{"arch": "quartznet", "model": "sound classifier", "dataset": "single notes of musical instruments (NSynth)", "train_examples": 184686, "gain_aug_db": 6, "time_shift_ms": 100, "n_mels": 40, "hop_length": 160, "input": "log_mel", "spec_augment": true, "win_length": 512, "targets": ["pitch class"], "num_classes": 12, "norm": "batchnorm", "hidden_act": "celu", "depths": [3, 3, 3, 3], "kernel_size": 17, "stem": "single", "widths": [192, 288, 432, 640], "mixing": "cutmix", "label_smoothing": 0.1, "loss": "cross_entropy", "head_dropout": 0.2, "init": "torch_default", "residual_init": "scaled_by_depth", "optimizer": "soap", "beta2": 0.95, "learning_rate": 0.0015, "beta1": 0.95, "shampoo_beta": 0.95, "eps": 1e-08, "precondition_frequency": 25, "max_precond_dim": 1024, "merge_dims": true, "one_sided": false, "adamw_lr_other_params": 0.0027, "max_grad_norm": 5.0, "ema_decay": 0.995, "max_steps": 2800, "batch_size": 64, "epochs": 1.0, "lr_schedule": "cosine", "final_lr_fraction": 0.01, "warmup_steps": 560, "weight_decay": 0.1, "adamw_weight_decay_other_params": 0.01}
Rows from block 8 of a small sound classifier, named by matrix and row number. Rows with one number belong to one channel. Each number is 500 + 25 x the weight over its row's rms, rounded and kept within 0 to 999. All counts start at 0. Numbers have three digits each.
Before each channel's rows are labels from the 100 clips, of 14976, where the channel reaches its highest value: "strongest on" is what is common among them. Only what is clearly more common there than usual is listed. The data: single notes of musical instruments (NSynth). In brackets: how many of the 100, against the usual share in percent.
# convs1: first pointwise conv (model.blocks.8.convs.1.weight, 432x432x1), inputs 0-143
# convs3: second pointwise conv (model.blocks.8.convs.3.weight, 432x432x1, transposed), outputs 0-143

strongest on: pitch class B (45 vs 8.6); pitch class A# (39 vs 8.7); octave 3 (36 vs 17); note: B3 (32 vs 1.4)
convs1.259:505533506489529516549491516509522524545542474485434507480497486515503482492505532501513498542518458484535490491507483501481530480497542515505494539487521535542498529503493536496548529452493499506519462520553496502452487454494518489516498504521532536479471504483516514464492485501515488502469543517505484508494435477507488487554524508501452513542531491500511509479509561489512493528484518488538531445500502546482482495510469498526511
convs3.259:545525468474502474492464467490499492514488500486500486518485520531517483456462515477479525525447439498510475466499514484447463496500503461516526507494504458511484507502503533514527532466494507498506501489522522474546483540483499507490487490541499514545505481511555477506480508495526503472480506509544492467472487503484498528520505498468507466469484526485504488490485546496527466569482546513499505493484463483523473513506494498477479

strongest on: octave 3 (65 vs 17); pitch class B (64 vs 8.6); note: B3 (56 vs 1.4); pitch class A# (27 vs 8.7)
convs1.75:514499503516443524482466527506505468509495523502499523477504461500511515499512509495547523443506520534482523512558488508493479492524481470460488502508465480526525488475476478486480518531505477498514526517491445482503519464472480549531513458496487493469541518533498540488490474507476506522479487473488513520494521472519518485487495487489463550470475493527493503492524460497468499522529535470517519496516470541509484516538486543519523
convs3.75:495444519462474471451517542518483528484475481502508484480544510446512472519476494510516485517504472530502529470494494498501534458511562459446465472510450488499514544467547513470472511507477431473480538533491516556471510512524475513457444498492503509532498500500488488461503489510465508466440443496498503495495487475463485515548454478527483456508488479510502502481542528508536495509511488504502507437510506506523522492495533517546483

strongest on: pitch class A (96 vs 8.7); octave 3 (63 vs 17); note: A3 (63 vs 1.6)
convs1.36:488504562465506500475521478474527491492524469498487502492526495501541503526472541532512512485513473451518483483510508506524498446522485522517463495464487491473536517499525451490493503514465491491529577507511451503518469485498455508476529519482456473541496464478490502493489514551510528514512517498444538466443477514467511534540498506500538528501543494509508513464517512512533494494471437527498513514463469470468513508534502513508505
convs3.36:474454501507503516520508517539463514476509505498494450474493514523536511509493502512490510533496516482528515476548508509525553522557533507527463524526535516477473514492460503491501514533526489512474529478533482490531499487523512487503463480495547500493499533482503510530493492510529514475493507477510483475548553487479484496497459469483489510539532513560487485498525513484509494477547448524496529489529458483471450500510471510461475

strongest on: octave 4 (75 vs 17.2); pitch class D (56 vs 8.4); note: D4 (53 vs 1.5)
convs1.177:517515499507489523529488498511472442528520488497532496466492511499494519547488542456445458508526499506535503529492487444512512507506472492517548493489491503514503485493490529509534481495483493531549522534499549519530525517511458513528516482511483512488502560514533504503495487529517505492484443505472473502491515537530500470490479526452496472463524511505459470527477502491524524540464468474495473533510503488460473484491513498477505
convs3.177:482545449468486500473503479506501493453495452511514476474467474489494522509508508510512517482471517505550503442516522473410501512457529532492473471491557487517494483527485543454506472509533487489522458466531463470511478464504507530512510466525496509455530481523540503526523481528485495526487499516469508511549459520534484501473490506451524503476516553459496480496462484508504522563502489515519492501513528500501516513473489486453511

strongest on: octave 4 (37 vs 17.2); pitch class D# (31 vs 8.3); pitch class B (25 vs 8.6)
convs1.118:511518532405523517514488511509471475496512447499524502507518518457474517495505505500523501512519493454553497542476465458507508500497489489502458479523486525514452495507470503471511543458527496513521520490538548526537505476476504504516533496539502546522474502550512569495469472510487479489523517521510487530490510480500491501480471490506477510491490442524496470516507518494503466501525528501469472478523521522494519518515548492559520
convs3.118:443496473483528493472497478480500486505512479520529502496492536535492479549519491494523492466513469496519505498536526444497479473504467513505519494528527486481527451496506536494509503545524528510486511483505502467535441463505503520534488525479508507478493497490556544491526485498506456511500473515504504494508461525520564523527461457491517503510514470460458519474547482474491480518494495515490522483468476509517504431504497473458522

strongest on: pitch class A (85 vs 8.7); octave 3 (45 vs 17); note: A3 (43 vs 1.6); note: A6 (25 vs 0.9)
convs1.97:542484541472534483485481504515486478528487522508477519486478498480475468463519503497514496499513517532522511509502500485529512515488502515491495498484535507505505499473532489521517525529476528445480482536518511493500514491489502494470497508529516507491482477534465543484498508539512508510471449494493532475503506496482487504497502498525499510503425512517536514508499497493520501528501455523504520505502495487492516478510463495508553
convs3.97:497528502505501530497506474535477495517493486485533490508514486544529540494499543540473484464524501493481503527511462496525540556521509504496455505500489466495544509500484539505496462522483534529516507478497490497560509525516517448479457495539480518513496466533505519474508497471489502514503526507513499503491501503485512510467492522521492499526604477475476501535480535534516497506518465517502541510530457495518491516502475509488527

strongest on: octave 4 (54 vs 17.2); pitch class G (37 vs 7.8); note: G4 (34 vs 1.4)
convs1.403:505505507498483465481507525514512468500477499493471541506499554485495531474528521528498538521507479494504494510494562497467477470492456516521477545511495491535479502471507502520473485461489472497506519446486491516533487479479553524479488524502519476521489517487490494465505561493495509535485545489549469514540517465532497461506499486489456546497501517458481527477481483490519541468471464491531502481521489506501550542492472529527503
convs3.403:539494466522523528488469502501509503527539493487490518498490495504508511505519518505501492517458508516495441480525529467490488487489516487529475497505490491460504464519474485540511508490508551471513477513498492466535495459496495479473489492502496471490503509490489531523510506520475504467502513499551522485486432479477511543491538497516481477522464459533498471487476490481531528529488472489470423512497506498501513538449486506494462

strongest on: pitch class A (73 vs 8.7); octave 5 (37 vs 16.2); octave 6 (34 vs 11.7); note: A6 (33 vs 0.9)
convs1.361:456508502523489478510529520485477472561506482487528488563517477478474496508512533475508525497503472491513516492512503528498515531491510470523523505537523502489508493490518491510492506500500500494529529525478522520470498518480514471471512536498480488489502527490512499504504469479519470511477500545472464520509486524501515520538517515526476528512459450490534508483555537504470495480513470509472482493464498510577492496520466524483491
convs3.361:502517467463461464492518513494432524508514493490531546504487550468511512474523499512466535491530513490523544495487513471469467493543498472548491479490515495504536498464478516502497508484485526525551483504467503498518463523469463496502549522476485455487497484490487458526493483479463472520472469463536522491494520508527499524479465491491499484504523529487509546500503512473418489474529473502533554484484481495523498504490484466516485

strongest on: pitch class G# (53 vs 8.2); pitch class F (31 vs 8.1); note: F5 (28 vs 1.4)
convs1.119:485495497542554488523514507523530543474481534458509496519501503487505502451534467489496495493494553537470500521474528458508508504552550493506518447457538459495522508489489496464474531493465496511540520466509524514519488489507523515491492488541520514501488452512465528537473497501478484492473513550513506535529499522495479510499529479493512483482498465501535473498536506518487472477477502525465516484479510513544511500511482526516579
convs3.119:520506475530458508476496474539460525469503506511476518524552474516504469463484524488516462478498477500512492509505462498484550520557509529540526481515530507489515483505485498490462535529506508473506518491512513493505499513490537523523551519513522522498468527493512494480479516471518514542477494498470510484520484502514509431501475512484525482481474476455517539470539489478517504537452507484488499526530487521517516504483509482504496

strongest on: pitch class A (97 vs 8.7); octave 6 (55 vs 11.7); note: A6 (55 vs 0.9); octave 7 (25 vs 7.9)
convs1.189:514522500471468512516473553452499510494535562452509519515526511469480459487504485467453457541492519506504544490523556509470558538486473508471485501526512521462536517478525517482514508489525443516527486575488509483522479472509455548450446496537506490473483511521464475501488470511477518441505533519480504485531469517511518501492543484486492467515487491493530505461521528489510454527464504498495482463465545553504491497484533480491490
convs3.189:476520495498546490522508490534525488472513497518563498444464488501503486498494534519484466531501493495480499486513536452520482533560536484502508544515470537513517455494517459473472471465528492512465524501461504463503494459477482485509456488527532440519500545538507521481535509478554524508508513467514552535511478472514521498484565465517511526516498496525461459504495514488508514535486497491460507528489501483500515523512517491518489

strongest on: octave 5 (67 vs 16.2); pitch class A (57 vs 8.7); note: A5 (44 vs 1.2); pitch class G# (39 vs 8.2)
convs1.394:546486530473544492495497465483457449519495501520470490515459479513522476497517528495514505511513511511495517468485502491484505502521504520509498479505506499509479520495490559530521511545480487524473485500428513512540540521453498517507514518485493525477511511490483502503467512481481543485488520482508528501493567442485569508473510487515479502464498506457495492471511519501538503507488504478541506531539485505482490495506505492472467
convs3.394:479524523482540471501481497447513510492485482523516520514526537520446501507511496511497500533475483503499539465510503518528452446522512475495455526536477505505552467494540516512480469497501490513489512513500453519471516555481521505481486530475498516527465494513514495499506506475500518480474487501496479499464493472457426470476466492478462510502450493519525549489489512540514512497492520478497506563539526526527515492508501491494494

strongest on: pitch class C (68 vs 9.1); octave 8 (47 vs 0.6); note: C8 (47 vs 0.6); pitch class: B (32 vs 8.6)
convs1.151:534550500542491463511473433505464504509545480532513479521484536498493488518500545532512518508476503475544525490537499510485535489460496493519428505504524505536512461480555540472511558510519505510477525523526465464507480491505503496505467505498465487518517493512538499480500546528515498481456536493507512486511488512531503533481484507505500494513458499511492472486522497574472490492462457550494489554493508461533467451481500474491500
convs3.151:455469499505488457510495476542462529469541480491527520503538498503527455501566439504475497524482490512525530482449517553468478480461516502484503477501546545484471505521457512532500509511480474523490511520498512502503486525496502512515473519538490520507505466491552504487498443528483553454457521507480484520484467521516540502500544481574495538486455494549546486465472501519478443519479482497480498521510515504487468512498480510474505

strongest on: pitch class G# (40 vs 8.2); octave 7 (34 vs 7.9); note: D#3 (28 vs 1.2); pitch class: D# (28 vs 8.3)
convs1.272:491495531511499527529502489509494500468515527469497496528514520526527515482528484489537529495452513514531570492488489501477482540505493503504521562483479490495535502512498454504475558505490495458509482526475523523491473476532476565495506466488453527521453521478504500540510497510497526493474499527489504487483495504537478489500511537508503521488521499467471489502485490564531515501503553454483560504526494504563496488527484480510521
convs3.272:519501524461439526482496520512488481491525480501501537501518477505485478492496502514490490495503510530509527482523496448489565488484455525492504466484476482508545492465482535507450522502523504482526524513502504495503534535524523502539523482477453491511500505468440519465527467472457445512478511514502502465520511523528488518500511438521478512487514517510491455518454524505451486481521515523477462473516454492527526496501490506530504

strongest on: pitch class B (48 vs 8.6); note: B3 (37 vs 1.4); pitch class D# (30 vs 8.3); note: D#4 (25 vs 1.5)
convs1.69:481509445486495508511537448501522454503499526537448503478502505524533501507491510497489498508456519521506455507461499494522513510495489500475488518514515490467504520507564474489467485494485528455453518515513490485507496488532486477487502480532438540537506488464462479470539508519483476511530531513486498523486467490517508520431450461483509526529481445488538540498527514477499522484448520501515473498485544470504502468476490505518509
convs3.69:448518530475501496471502481475511464501514456498512485470480468521512530546524448493502509521491496489485481465495519502549520451484474523504519510532544492499509516511528496522555513466497496528503478455506474509505561465456499467485482509486482510538475536496484500504484503493519506492496512499517514473487504527510504522503506514503533503527495473535511441505458450495516491515513465481509490506462497536521514523525492523500492

strongest on: pitch class C (46 vs 9.1); octave 7 (37 vs 7.9); pitch class: F (37 vs 8.1); note: C7 (31 vs 1)
convs1.273:525552488523482485534490551510488482498513498517475488503487503496506470492472496478530503493504466490487523516530524505514493495533530528514519478470488477501531508504518486491535473473531447491494531493558518503443500497535492517476424482484527477467460520509469529510493482496569481517477527560501515479534494484520515536533498532484486530492487485497494552522491463466503546520492463504478499509494483498491483452521505507466476
convs3.273:499485560468497506498491515523468449468557455495498511525472530502499510494490505508514487530484509481525508488496478508497501515484523492524508478497472483496494498458554496504513498504519502550524516460471464483491483511463523521539485510507493550464505503504516501473503519494500476482464528505485507488497485501504533518526512471533521499504494510496475473501498517535437489482522536524516460502539483512496496552510484493476466

strongest on: octave 5 (53 vs 16.2); pitch class F (52 vs 8.1); note: F5 (45 vs 1.4); pitch class F# (37 vs 7.7)
convs1.226:501475473447495499509541462534467519499481476515478512508544505513478484481492529463474443491505478519487553467542489491505512504502487493487510458524511482473489494529522492546515485522492504505501518495470496478481471481503499505489503498455501494466512494496469501509517468502524514485522488501495536464481530515481487451473474520472523487479484529496535499528500531480530473439528469446475458516455491473536486432514457526444503
convs3.226:522505495521498528494483512531481464514461532535515514501494508544517537507512499515504514514484464498506510511466484518503504452510539486481529501525469547491531512515572487508515448510492523498487460492483470459519508457467486469514548520501535506485484510479503500524500468475508494486504504515533528560513509492495483527515513566518504505517494505473491496478480533540508560511527488514535453526512515505501493462438499472506488

strongest on: octave 3 (76 vs 17); pitch class E (68 vs 8.2); note: E3 (60 vs 1.5)
convs1.27:514560519492508505502529548481545495520534482478517534477538486519521515508536475463562482542536510496550505474472528497484505506522501440521522536438489507533529558480526553486502506502529514495486509481508488484515514495483489500482476482477465502500517492493501532492488485477516495520470505539469500511504508525486466505532510527523475516511487471552479497456480534489494565524487497509463497531540548488530479451485480493487535
convs3.27:508551502540477486526487495522473516539486490509484503478489473499499486475494494523469527503479484492521493482470497504496468511529506507506508477493508472451506473484525512481516537511515499523445483512518503436506489511478463515482468517483470461485530487479550482477531469555481530491484513534473474486430524495500526510497516477524478510507460518497464476478461494506486498463512488515529497520511477530501502492484515525477506

strongest on: pitch class C (43 vs 9.1); octave 6 (41 vs 11.7); octave 8 (29 vs 0.6); note: C8 (29 vs 0.6)
convs1.81:470500541493509481459485546518468455520480519550472471534537536451501529537495503541454521509491515560463489518527472455472510453464525498530509512483488503512512498464522501463471473499516506505488505515501513546471474511457496475496524487542558531469502496520497542530497492517494455460485478526501531483525467522474477525495513486540517477508471475493479530489479521509506490454511530461488477500518536486473459505519479495492492
convs3.81:497530521477515495507494484509492511504535539486523529463451484527466505540507504537483499552484523506470514544489487498536522505474490539510501518530518519484491536505488540492514501476452497485468469488471505490482488482489500465504526487477509527484480500523475478532517534490503506501498484483487520529512489486497516478509517491484488529505524473501514503512465467486457483494496456451477475506481516480521457467513485494504511

strongest on: pitch class C (52 vs 9.1); pitch class F (30 vs 8.1); octave 6 (30 vs 11.7)
convs1.376:550507500488477515534525541510483443472498529535504563515479531485517468525500548520525459529507539506506535493503526508543450520496530513488538484516542506485500493522449531468504517518504486518501478524505528491513542538483546505495511473516532491515491518498508487549520500486519463548485503486546482481509486491523450476506479488486531491492520497465491511499480494526471468500446495499533511519542500483538513482484491530482494
convs3.376:464477516479534537522472475475498520510488476498480500480487520553504497449501495518533486525515417510536544521514459543453509517520492533520517492518484512510485553480518518539512506547466526480474572527503513456460502481488499551516491514489532480545508527513504504498494487543496524525502497453485514506496491539516524545507522479530487504494502504470512583529533524519491507472514535560507529481498483470505479468509529480464538

strongest on: octave 3 (73 vs 17); pitch class F# (59 vs 7.7); note: F#3 (58 vs 1.5); pitch class: G (41 vs 7.8)
convs1.68:519492474490463483521508555507488512538483513498463479497506479467487497523480510550447453535461533499509529497456497542548500449465506470499457455486494512481496473502489489525459494527481552501462496506507477504495483495505457538519509465486483475511499488546517538556504542467525500561482490461501511483455470465533533521540512507458508508491509484548521460530496508501492496509462501490499491516540443482513494463481542492541461
convs3.68:540533491529448472468536456535473488471496518508507556511476483518512529470523477530516501552483508538496538511505494471489502521516500486496561525486493523507480519484508513508520562530507498486496522550514496491516513504487499496514502452471480468469470491486503505532476507456521490513514453479484529523511457517472505477447485467466533498497518473527489475478504488529501487555491487538475473525550506541525472470499497526518559

strongest on: octave 4 (43 vs 17.2); pitch class G (34 vs 7.8); pitch class E (31 vs 8.2)
convs1.416:457492494496497530457515484492482485453515494502540475493510485485516508473511487447430547477469549481480509488495499481529494482528502483422476485517518522510484471471509478467504534517515525466514529506487456515471504510527552464518507520507510523483534479505490524552485508520514514504470486492515557516490482506499519528509492512493502471511517473521531508468512523477502478515516499529517490525526480487522499522495496485470534
convs3.416:513508484480490534512493488496511495480518481493492457509529512490493484492463479457523485455511504503534455478489474510518488506513529517474537543514427515487467502495528457532505427464504501508523501482479512447534478490501468521526507509467483517490505482490497522525456533507507552499526449493530543511503529493515555489510505458574494498506494464498487526541547471548502484499518448498472461517501485480456477497475469452523486

strongest on: pitch class B (39 vs 8.6); pitch class F# (32 vs 7.7); note: B3 (25 vs 1.4)
convs1.114:481527495512450477566532454520497482504493445494515493478494497516497492486536479541470508454484496538525499540489498552501479495489482508482507491481521491506497516542492478518514471483517513497475535467467531484493486494476511521486493484510496491482500467492487473548522524510525470464495510506492501496527522483504510478474506485502457498465514565538486494499456503486469508554523492442460496478500485497517442512513509498487471
convs3.114:462510437493487504516512495492532524475498549493518520494529471464543502486513500518475454460513519514527509531494505474474521468504514482536479522519483510497485503486482514484465494482460463499472471477510461478444506516506462494509496481463478498532482502513539510486468489531515469507570506537518486489498506457514514530448484535487474498477493452516514471492502489501484474555554548481482478524501499508475458502491486474472492

strongest on: octave 4 (64 vs 17.2); pitch class D# (62 vs 8.3); note: D#4 (45 vs 1.5); pitch class: E (35 vs 8.2)
convs1.135:492508499517498522467492496469491546535529507516479483498504519482493534503457465496479509476459481519512470489518559473534500517472510532485486471536513510484482483495476523519487529466521545493502522518507501509484487511526516482485500527500518480495520511518527488491482495534467526490496491491513465561521525528544471485509493526447539532523528516540471528514457508511476501518511516497504547542502517529504510497497517507471527
convs3.135:498495504455484510475479529494504467476514477514483485489449505455505507535523458464503476502492502492535515500490497465526464508491508496512526459500542515508519498538509499528484494518517502528531494492542494475470515466457499517522517517506536490514513498514483502480495478474520518501521463481507512488419434534496491558502492539495433501489563422535501462537510497527475473482538512502450521524467469484531526521488480480497466

strongest on: pitch class A (75 vs 8.7); octave 6 (48 vs 11.7); note: A6 (38 vs 0.9)
convs1.329:482488501478519529474520528465497504539512478505514534555524474548499540444464468509534474501489511470503505485521480560533476494479505506453509492475469504523514544493523521562500504505517536532501507525490482501476481489486475503505498472507501495456515511498497504503525487513494491503519506486513475564450493520522484489495515488459534464494492523488520543520485507510525543484507523521511509494539507533513503463526481483456504
convs3.329:499531515509499450511526508486548491462523542511518476479442456472507509483517485479435470538478465496499512490487474511515479472489499493490520505502475509491490496527511497512491507467489506509497512500515469477471474472517495523491476503508485531507540510470507479450486454508475501503509480516500478473515476522516485484531487475554450476508469539510509517483481519479510474445456473499485475509468534486481484554516510506444493

strongest on: pitch class G# (56 vs 8.2); octave 5 (49 vs 16.2); note: G#5 (44 vs 1.5)
convs1.234:530457526479523473469487473512503503470524484450488512532496528498501489476541478481499503528491470471465476496463488538543462493488535511472506506520501454504494497464550502456535481468487485519501510528573495482483485497499464482499490499453498482501514521467469523460500482474448457474500502516484505464519483503563508486512496499523453500474478546490503515487511491457517526467462465483530533495509477460509473504489510518537512
convs3.234:459499466436511458489521465467542480494502495464488452521489523497488485520504510509521503487496522464476492447485477516480515497544541501480540550485471472484511515497476528519531500460545521487524537497467502477506493526485527514517472573524480521498512463461487491497485522486498505495449529504514497517495486503497477454517526507522519481486515484491503507500470497469488507500466468500524529496454535495496492512533532498514457

strongest on: pitch class B (94 vs 8.6); octave 3 (45 vs 17); note: B3 (40 vs 1.4)
convs1.159:496493488530527510443472462503504536504499513491525484478515464507504497508492537527474495476501487519490519502529537479459514486499500478541460454512510538469486492455475478512521485496506546519499524487516496525474490476495483484509471463467458544467477464522503486517516551470469500447506492490498505467515482511491534474485481531485527481538472511496474482497498465462436530474487447524499566506481493532470535477487510526478491
convs3.159:501498500488496483513529520529525532486524505493491475513494474509527545551477506499493535480512545515461524509463473455498479509470487506528508497543475492544506504480479518489508469493480487501500526512494475448482469488556471510488531543478509483477467482515503472518504493485497534508443511476501534477487499495478472478492531519454490490517495495513472523476509482481528485507517476482526456494506521551520505474463539531519492

strongest on: pitch class B (82 vs 8.6); octave 5 (49 vs 16.2); note: B5 (40 vs 1.3); note: B4 (25 vs 1.4)
convs1.208:509535495473509500485475481486527504481511479480474502469450489496511482520476479536500515499462520509504535517502494526470529502464479520498473476509540506511454561530497463457475488526478436513491493480514514475516497499513476537530485514513505449525528487509470461467508502486456448512519506561498548492477519483471495483557523511533474489497540485494500489505495521526491513478496504504492514496487466512471500458494495541504515
convs3.208:509534516471522457470528509443489479517494525484490491475480495549527499550510527525491446499519531482484502510496529484465488439487514501469510521491511489519513510531463532510461511430466491452489512507563507500479497518518504504459451523483535485523456474564440499522475474499523507503526524488481506517489493544494472531561509484478484504544440478531462478529512501462502534494502504506497465537514501509513504530498497523490470

strongest on: pitch class A (53 vs 8.7); pitch class A# (31 vs 8.7)
convs1.237:517539507528497476536511501475529570520530499525486465529487527486522484483477478499560468483518503500517508484472481481504519474492529484522547559548522490456470498476519495522492496477501502475533513498483504493490535496513462524531476534502503456510506479495528503450506491501480436497516470484485489530523524522479492489495503528511511472473523475459502557529549480489478516517519488491518497505501470491479515487507545497492482
convs3.237:526502453539473537504482476502444521525539498536509483489521481465495500525513523493495523469495484483500507508510500532520547535497514483486473496553476480493519497508530501510475507495527479500452522494503502525452485535530480511497468501477551514489499511513513488492483544502524520476512477456490493501519528483509454516500510506493482489502448494529504526510498505468529443486493448491454515503446508494523518490487464500486479

strongest on: octave 4 (50 vs 17.2); pitch class C# (48 vs 8.3)
convs1.236:469497510454519491508459526515484502515484517520530494501502464501504495493520465464485483526533477471516491533508538502514504505497543488454475521481488523542503479528509477540520544533551508464502529551437464498505499511495526470485485502531485516512514480529481556504515471462491476505540533455521512526541533534485504493508467521538508500521480499516522478501469480516519472522480457480507540498537523472454491500479467505477519
convs3.236:502519480506548492518498484487484482499486469484481572517488528463489460474531537499486446506479491531532472499536511439512470495546470469492479475539526527501452494506511466522479504513534503488514521468509499496474482526501527465471500485536547487504456532503490501490486518505492499483512524525503502487506525456522487507499528499503456501439502501491486562510480534477532451546510487513482491518493516480483520488464513531515514

strongest on: octave 3 (83 vs 17); pitch class D (50 vs 8.4); note: D3 (49 vs 1.3); pitch class: D# (28 vs 8.3)
convs1.9:499483504515456500542538494520506505507528564519505536517435530486490521519527500549503530516471504477482454578495509550518524497530530502474501525511499513495468485542491527528517540478520490494500473497512495463501468505510485520467482513495507533485536463528495508519495543475515482499464484498512512503545495448501496488490550501463473497492470514464485495477560490514516510472499449502488506510550493534509528507521513541475510
convs3.9:515538538537507471478510489506480521444501473488503487502490490462465485510507499477489484498480481470492513506458474506481506467466472504486486518494524472507490535507483494541458499504479514495508519491503486486518525488480534525483506485492470508511508477462500533492510471449513540526530507503546456467540530517484493462513551554479559438462546481551518493497471482506494504484489513534492498491531539457511503448507449518479536

strongest on: octave 3 (84 vs 17); pitch class D# (74 vs 8.3); note: D#3 (62 vs 1.2)
convs1.229:500471486507459485486524488526536474497512456470511509507509528492516509521517479546454500514520492460494518519510509494482555534532506511518505520469499513439501540495530491470499508475458527551534524489556511473480468486518476469468478516483468488512509518485500518493540483498485503531530489557511505522495470507492546470465506539526482480538518506508523472525512507466512454465483501492529491516490496497486511508497523500540526
convs3.229:492515501503536467533494521470495488482480470503523520488534496479498536508459489446466456511484533502508517508491519486538472485464506498535499471467534469517483490505519513491502485510503472493508540550496488521449505516497537478497456562485510497539491519529509480482487477485468481477524512487517546481486485468470511529501498541497505506499517504522512500523491468512511540505494507512420479520519456535487501472471516494509499

strongest on: octave 3 (96 vs 17); pitch class D# (92 vs 8.3); note: D#3 (88 vs 1.2)
convs1.367:498532467489543492474477518476471480538463470462469512515536466496531456493498508536489491512477478522498509470574480514465501496519470503524509497519481462481499471497528536435494513507543522504464518502522477480486515499515507467465493519482508506527515466486510512485483502496494508500486521457474528530501532493459487513501476489456504531503516531515470485479450513482475514505518503542485476481498509540486512535531435500506557
convs3.367:472525446500450496538478509510502458532508475523501483464498545481459493498489483525526510498512542538492485465503531520474464498475505455469504500511479560527538477540516446569479491464471509489522510532482512460463482518519509512526533483491495500519472452543463505504534482485454430509490473454504466517491486472469526499522516472486530500500531503479520505506482502508525494504488518488499492492542485527490478513500499516486496

strongest on: pitch class C (97 vs 9.1); octave 7 (50 vs 7.9); note: C7 (49 vs 1); octave 8 (33 vs 0.6)
convs1.18:529495494532477512509500519471455492495492492518476491522483493560500523482482516508488521534493517476460511519537519476527515527517516498492487508446503483511489540510530457478517505466491494518508505548473512483503549495514534513516497510472472504438469492492457475480508490516521469471508523547477514497493526452517496507539495464538556495469505467480511427486485485468474454527501491472504544481502531471514489473459459490512464
convs3.18:473451475485524478534510507549516468502532479493517480473534533447473505476477496471455486522520490550512530507488566519499465509485503501469474493460490516503479527462459489546504476509502480466495481539555452488519479493507491460477471490520493502473536456490498518450452497523501501521510540471504526552499515517519549486499519492528515518545455582524496499475536544491515484495501487555449561554488505494506543497503506520506505

strongest on: pitch class G# (100 vs 8.2); octave 5 (75 vs 16.2); note: G#5 (75 vs 1.5)
convs1.62:475500516514517495489558503472521531506497505527504471464499446516503531480492489480499506459500511496465439507493530495511509482489499520470476447507522517491510489535537515488463495468509463519522491473452484490463490475492515472448507482491544485507486500531480501483544511502490507494536481511513488515500506525518515503478499502454516505495488530475499500510530475510522483553497510486503476481513506519509516512475468474516502
convs3.62:521550520525499498488438483486540511526484522488536516462501486504499508482518477471527493494492524512533546498488494500493499450540515502539531507497520414544498506502509551485486503524497475511468477519475474558454558507494488483484492522483507514480514456479527475488505499523475512488526472487498453527522479519485490526503538471573466513499502499463481506514542473522499518491506523493504481499533502521537531471469479521460476

strongest on: pitch class B (98 vs 8.6); octave 5 (41 vs 16.2); note: B5 (41 vs 1.3); note: B4 (27 vs 1.4)
convs1.103:515518518490509517462482499466536462531524496495474527518461453512494524453479540493510452534529532495501504516509458541498486485515473513519490490501538485505500538507525459481511501523506491510476564453472466500566475484524486529532488491511485506540479508498460509558503533495518464497513480488466535520499532484501523511523503462512513547485530481468485505504524522506503521503510537506485519468498451486520501511474509512531563
convs3.103:485518502528495519483522461471559554516498481498478520484516505535503514533501477545492519503541524456503514496515474522503492486492472466482533522479557485524514473543498531562496525460476490485495507510481489491479521531511507508496494537501503494480497508464533501523506574456523498475525517500529495471513502482474478521491496515480471512533483496500490546504520486489567512536537514475511545496517494528524473511489464511521461

strongest on: pitch class C (93 vs 9.1); octave 4 (39 vs 17.2); note: C4 (37 vs 1.4); note: C5 (26 vs 1.4)
convs1.383:484534550555467495506493467499477502517464554541503487472473490533465500479538471504496478524520524506520488504532481484491525477490487482534488481542546523494498499510489485553518490525524493462489541560510493501483443429557501556532481513514517495491525498496508533504557482498505540513510533473502484520552472491517499482521500477498472516483495489510486490517495485501481501511550504487479477489518435549467468500523519521439530
convs3.383:520515490491533542471479482487523480481493484491503476552492505498518527507518467485472477483547483485489483493487494553511503498444519526500488499459510527493495458495476528479509534469521507526498538517520492520468505507466479505488508518506460501507474520543474484525464453536509484519491474512519513481478524486503533487478477524528492538507449517442489481485466482541508490510494481451499515480482533490491500519536472518506481

strongest on: pitch class A (49 vs 8.7); pitch class D# (26 vs 8.3); octave 7 (25 vs 7.9)
convs1.211:491494522518486498502544503498494495496488552552509475508468455492522510464476483508480515512452491483546508494503513480493507483489494469504479513480457499471528523520511486505480471539475514481485493512483505510523512518508478466529511552520551499530530483510518493522531527522516514454487480484460506514447491455509493497513534493529474511502519489503496534532489516491578486490518497531521515454509527524516476479514531472499521
convs3.211:465524514473504537474524468494492438501523474542512564476474483490521485516488531516507518504490518511465460494490482447486459523500488562464479482491536486525510452518462518459478461488499525506503484463497555518507475484465527478492503501514455488459470489459495489517499486531488526454486529493514500524521538520496549481462475477456522474512484480449472486509461545528495488512467515487474503473523484502479472512506513475468520

strongest on: pitch class G# (53 vs 8.2); octave 6 (33 vs 11.7)
convs1.183:496495515440500495470502459461525507523488479478485515509525489555500516490553503552516440517484488493505521502543500515471513502510508524497475538509501497483443576481524484545486526466548493494532509539485497504486512505481485481489487499490522464506496479494528455515519452492490487511477481473518493483461495496467500492533460537506482492521491490525541506476488483494503475494522487494467442478478485523482503514493520524493510
convs3.183:504495480540457470483515514519497489498504464536470508484496487479499527469531481523466486493501481487556450498508513549459487492475509508491476462540469473529467507536548492484489446472498492508479489482504485475495497502484432482510505489501511505462531550510481508515527492473490463523505502497542476462562462505512494528508518480525519464505512478503509500501570522531507516484457487454517479510495516516475490485494548531501481

strongest on: octave 3 (39 vs 17); pitch class B (28 vs 8.6); pitch class A (28 vs 8.7); note: B3 (26 vs 1.4)
convs1.356:493453528515517450497541464516498505549509563498472508487493483504499519491464487504500483543481473482483475442512466495494532508465511489497468508529501480470552522542476481520498498506522465489507517498500535467525511502512484517528529543467489478510507460486424525552511473548483512476494509549462521486507522499503537511529490533482502474508520536515461467482454467506500499553492514493482470480540485529466502496532518502501521
convs3.356:522565508488498504492536503517495509484450523503490492459518518462521503493506506468528494510484538497569490476466522483535486530519523536478488485486470546502531539471480463483504496457459508479499508511531477492542514486534466517500513453513550493513474474556509525503514481525477502482481493477496486497504508540498496471444483528525467530464462503525482477494474503519507500498461513469521507555523480520508508529537518467490530

strongest on: pitch class G# (99 vs 8.2); octave 7 (35 vs 7.9); note: G#7 (34 vs 0.7)
convs1.58:501477560525494518508512479491506551493478497517455508499538494512499479500478539442481516492474503512524526555472499514482492521520452527494486487521488523489504476492489502495462527528479598517478494489482510494497451490509494491491421499481507526513508494509530510542472526480505533505471466515514520492518514477510503504523575506512528524496540483460478490498462472500500492469534524504526533470483530486504444486506536491484543
convs3.58:471446519528481462511503501499528513535487518469556470471511491491496494463491466443519478475497514515513513503501486504489519484522491517552508526483517498507538479516479479464511485547471505531544487539486463506525535527517476491498517525477529522550519459478453476527498506468544525512486467497471506478510452519501503473551506464467463492466500517546498523503497522486507483518510530508516475499541480529535441462526512522508481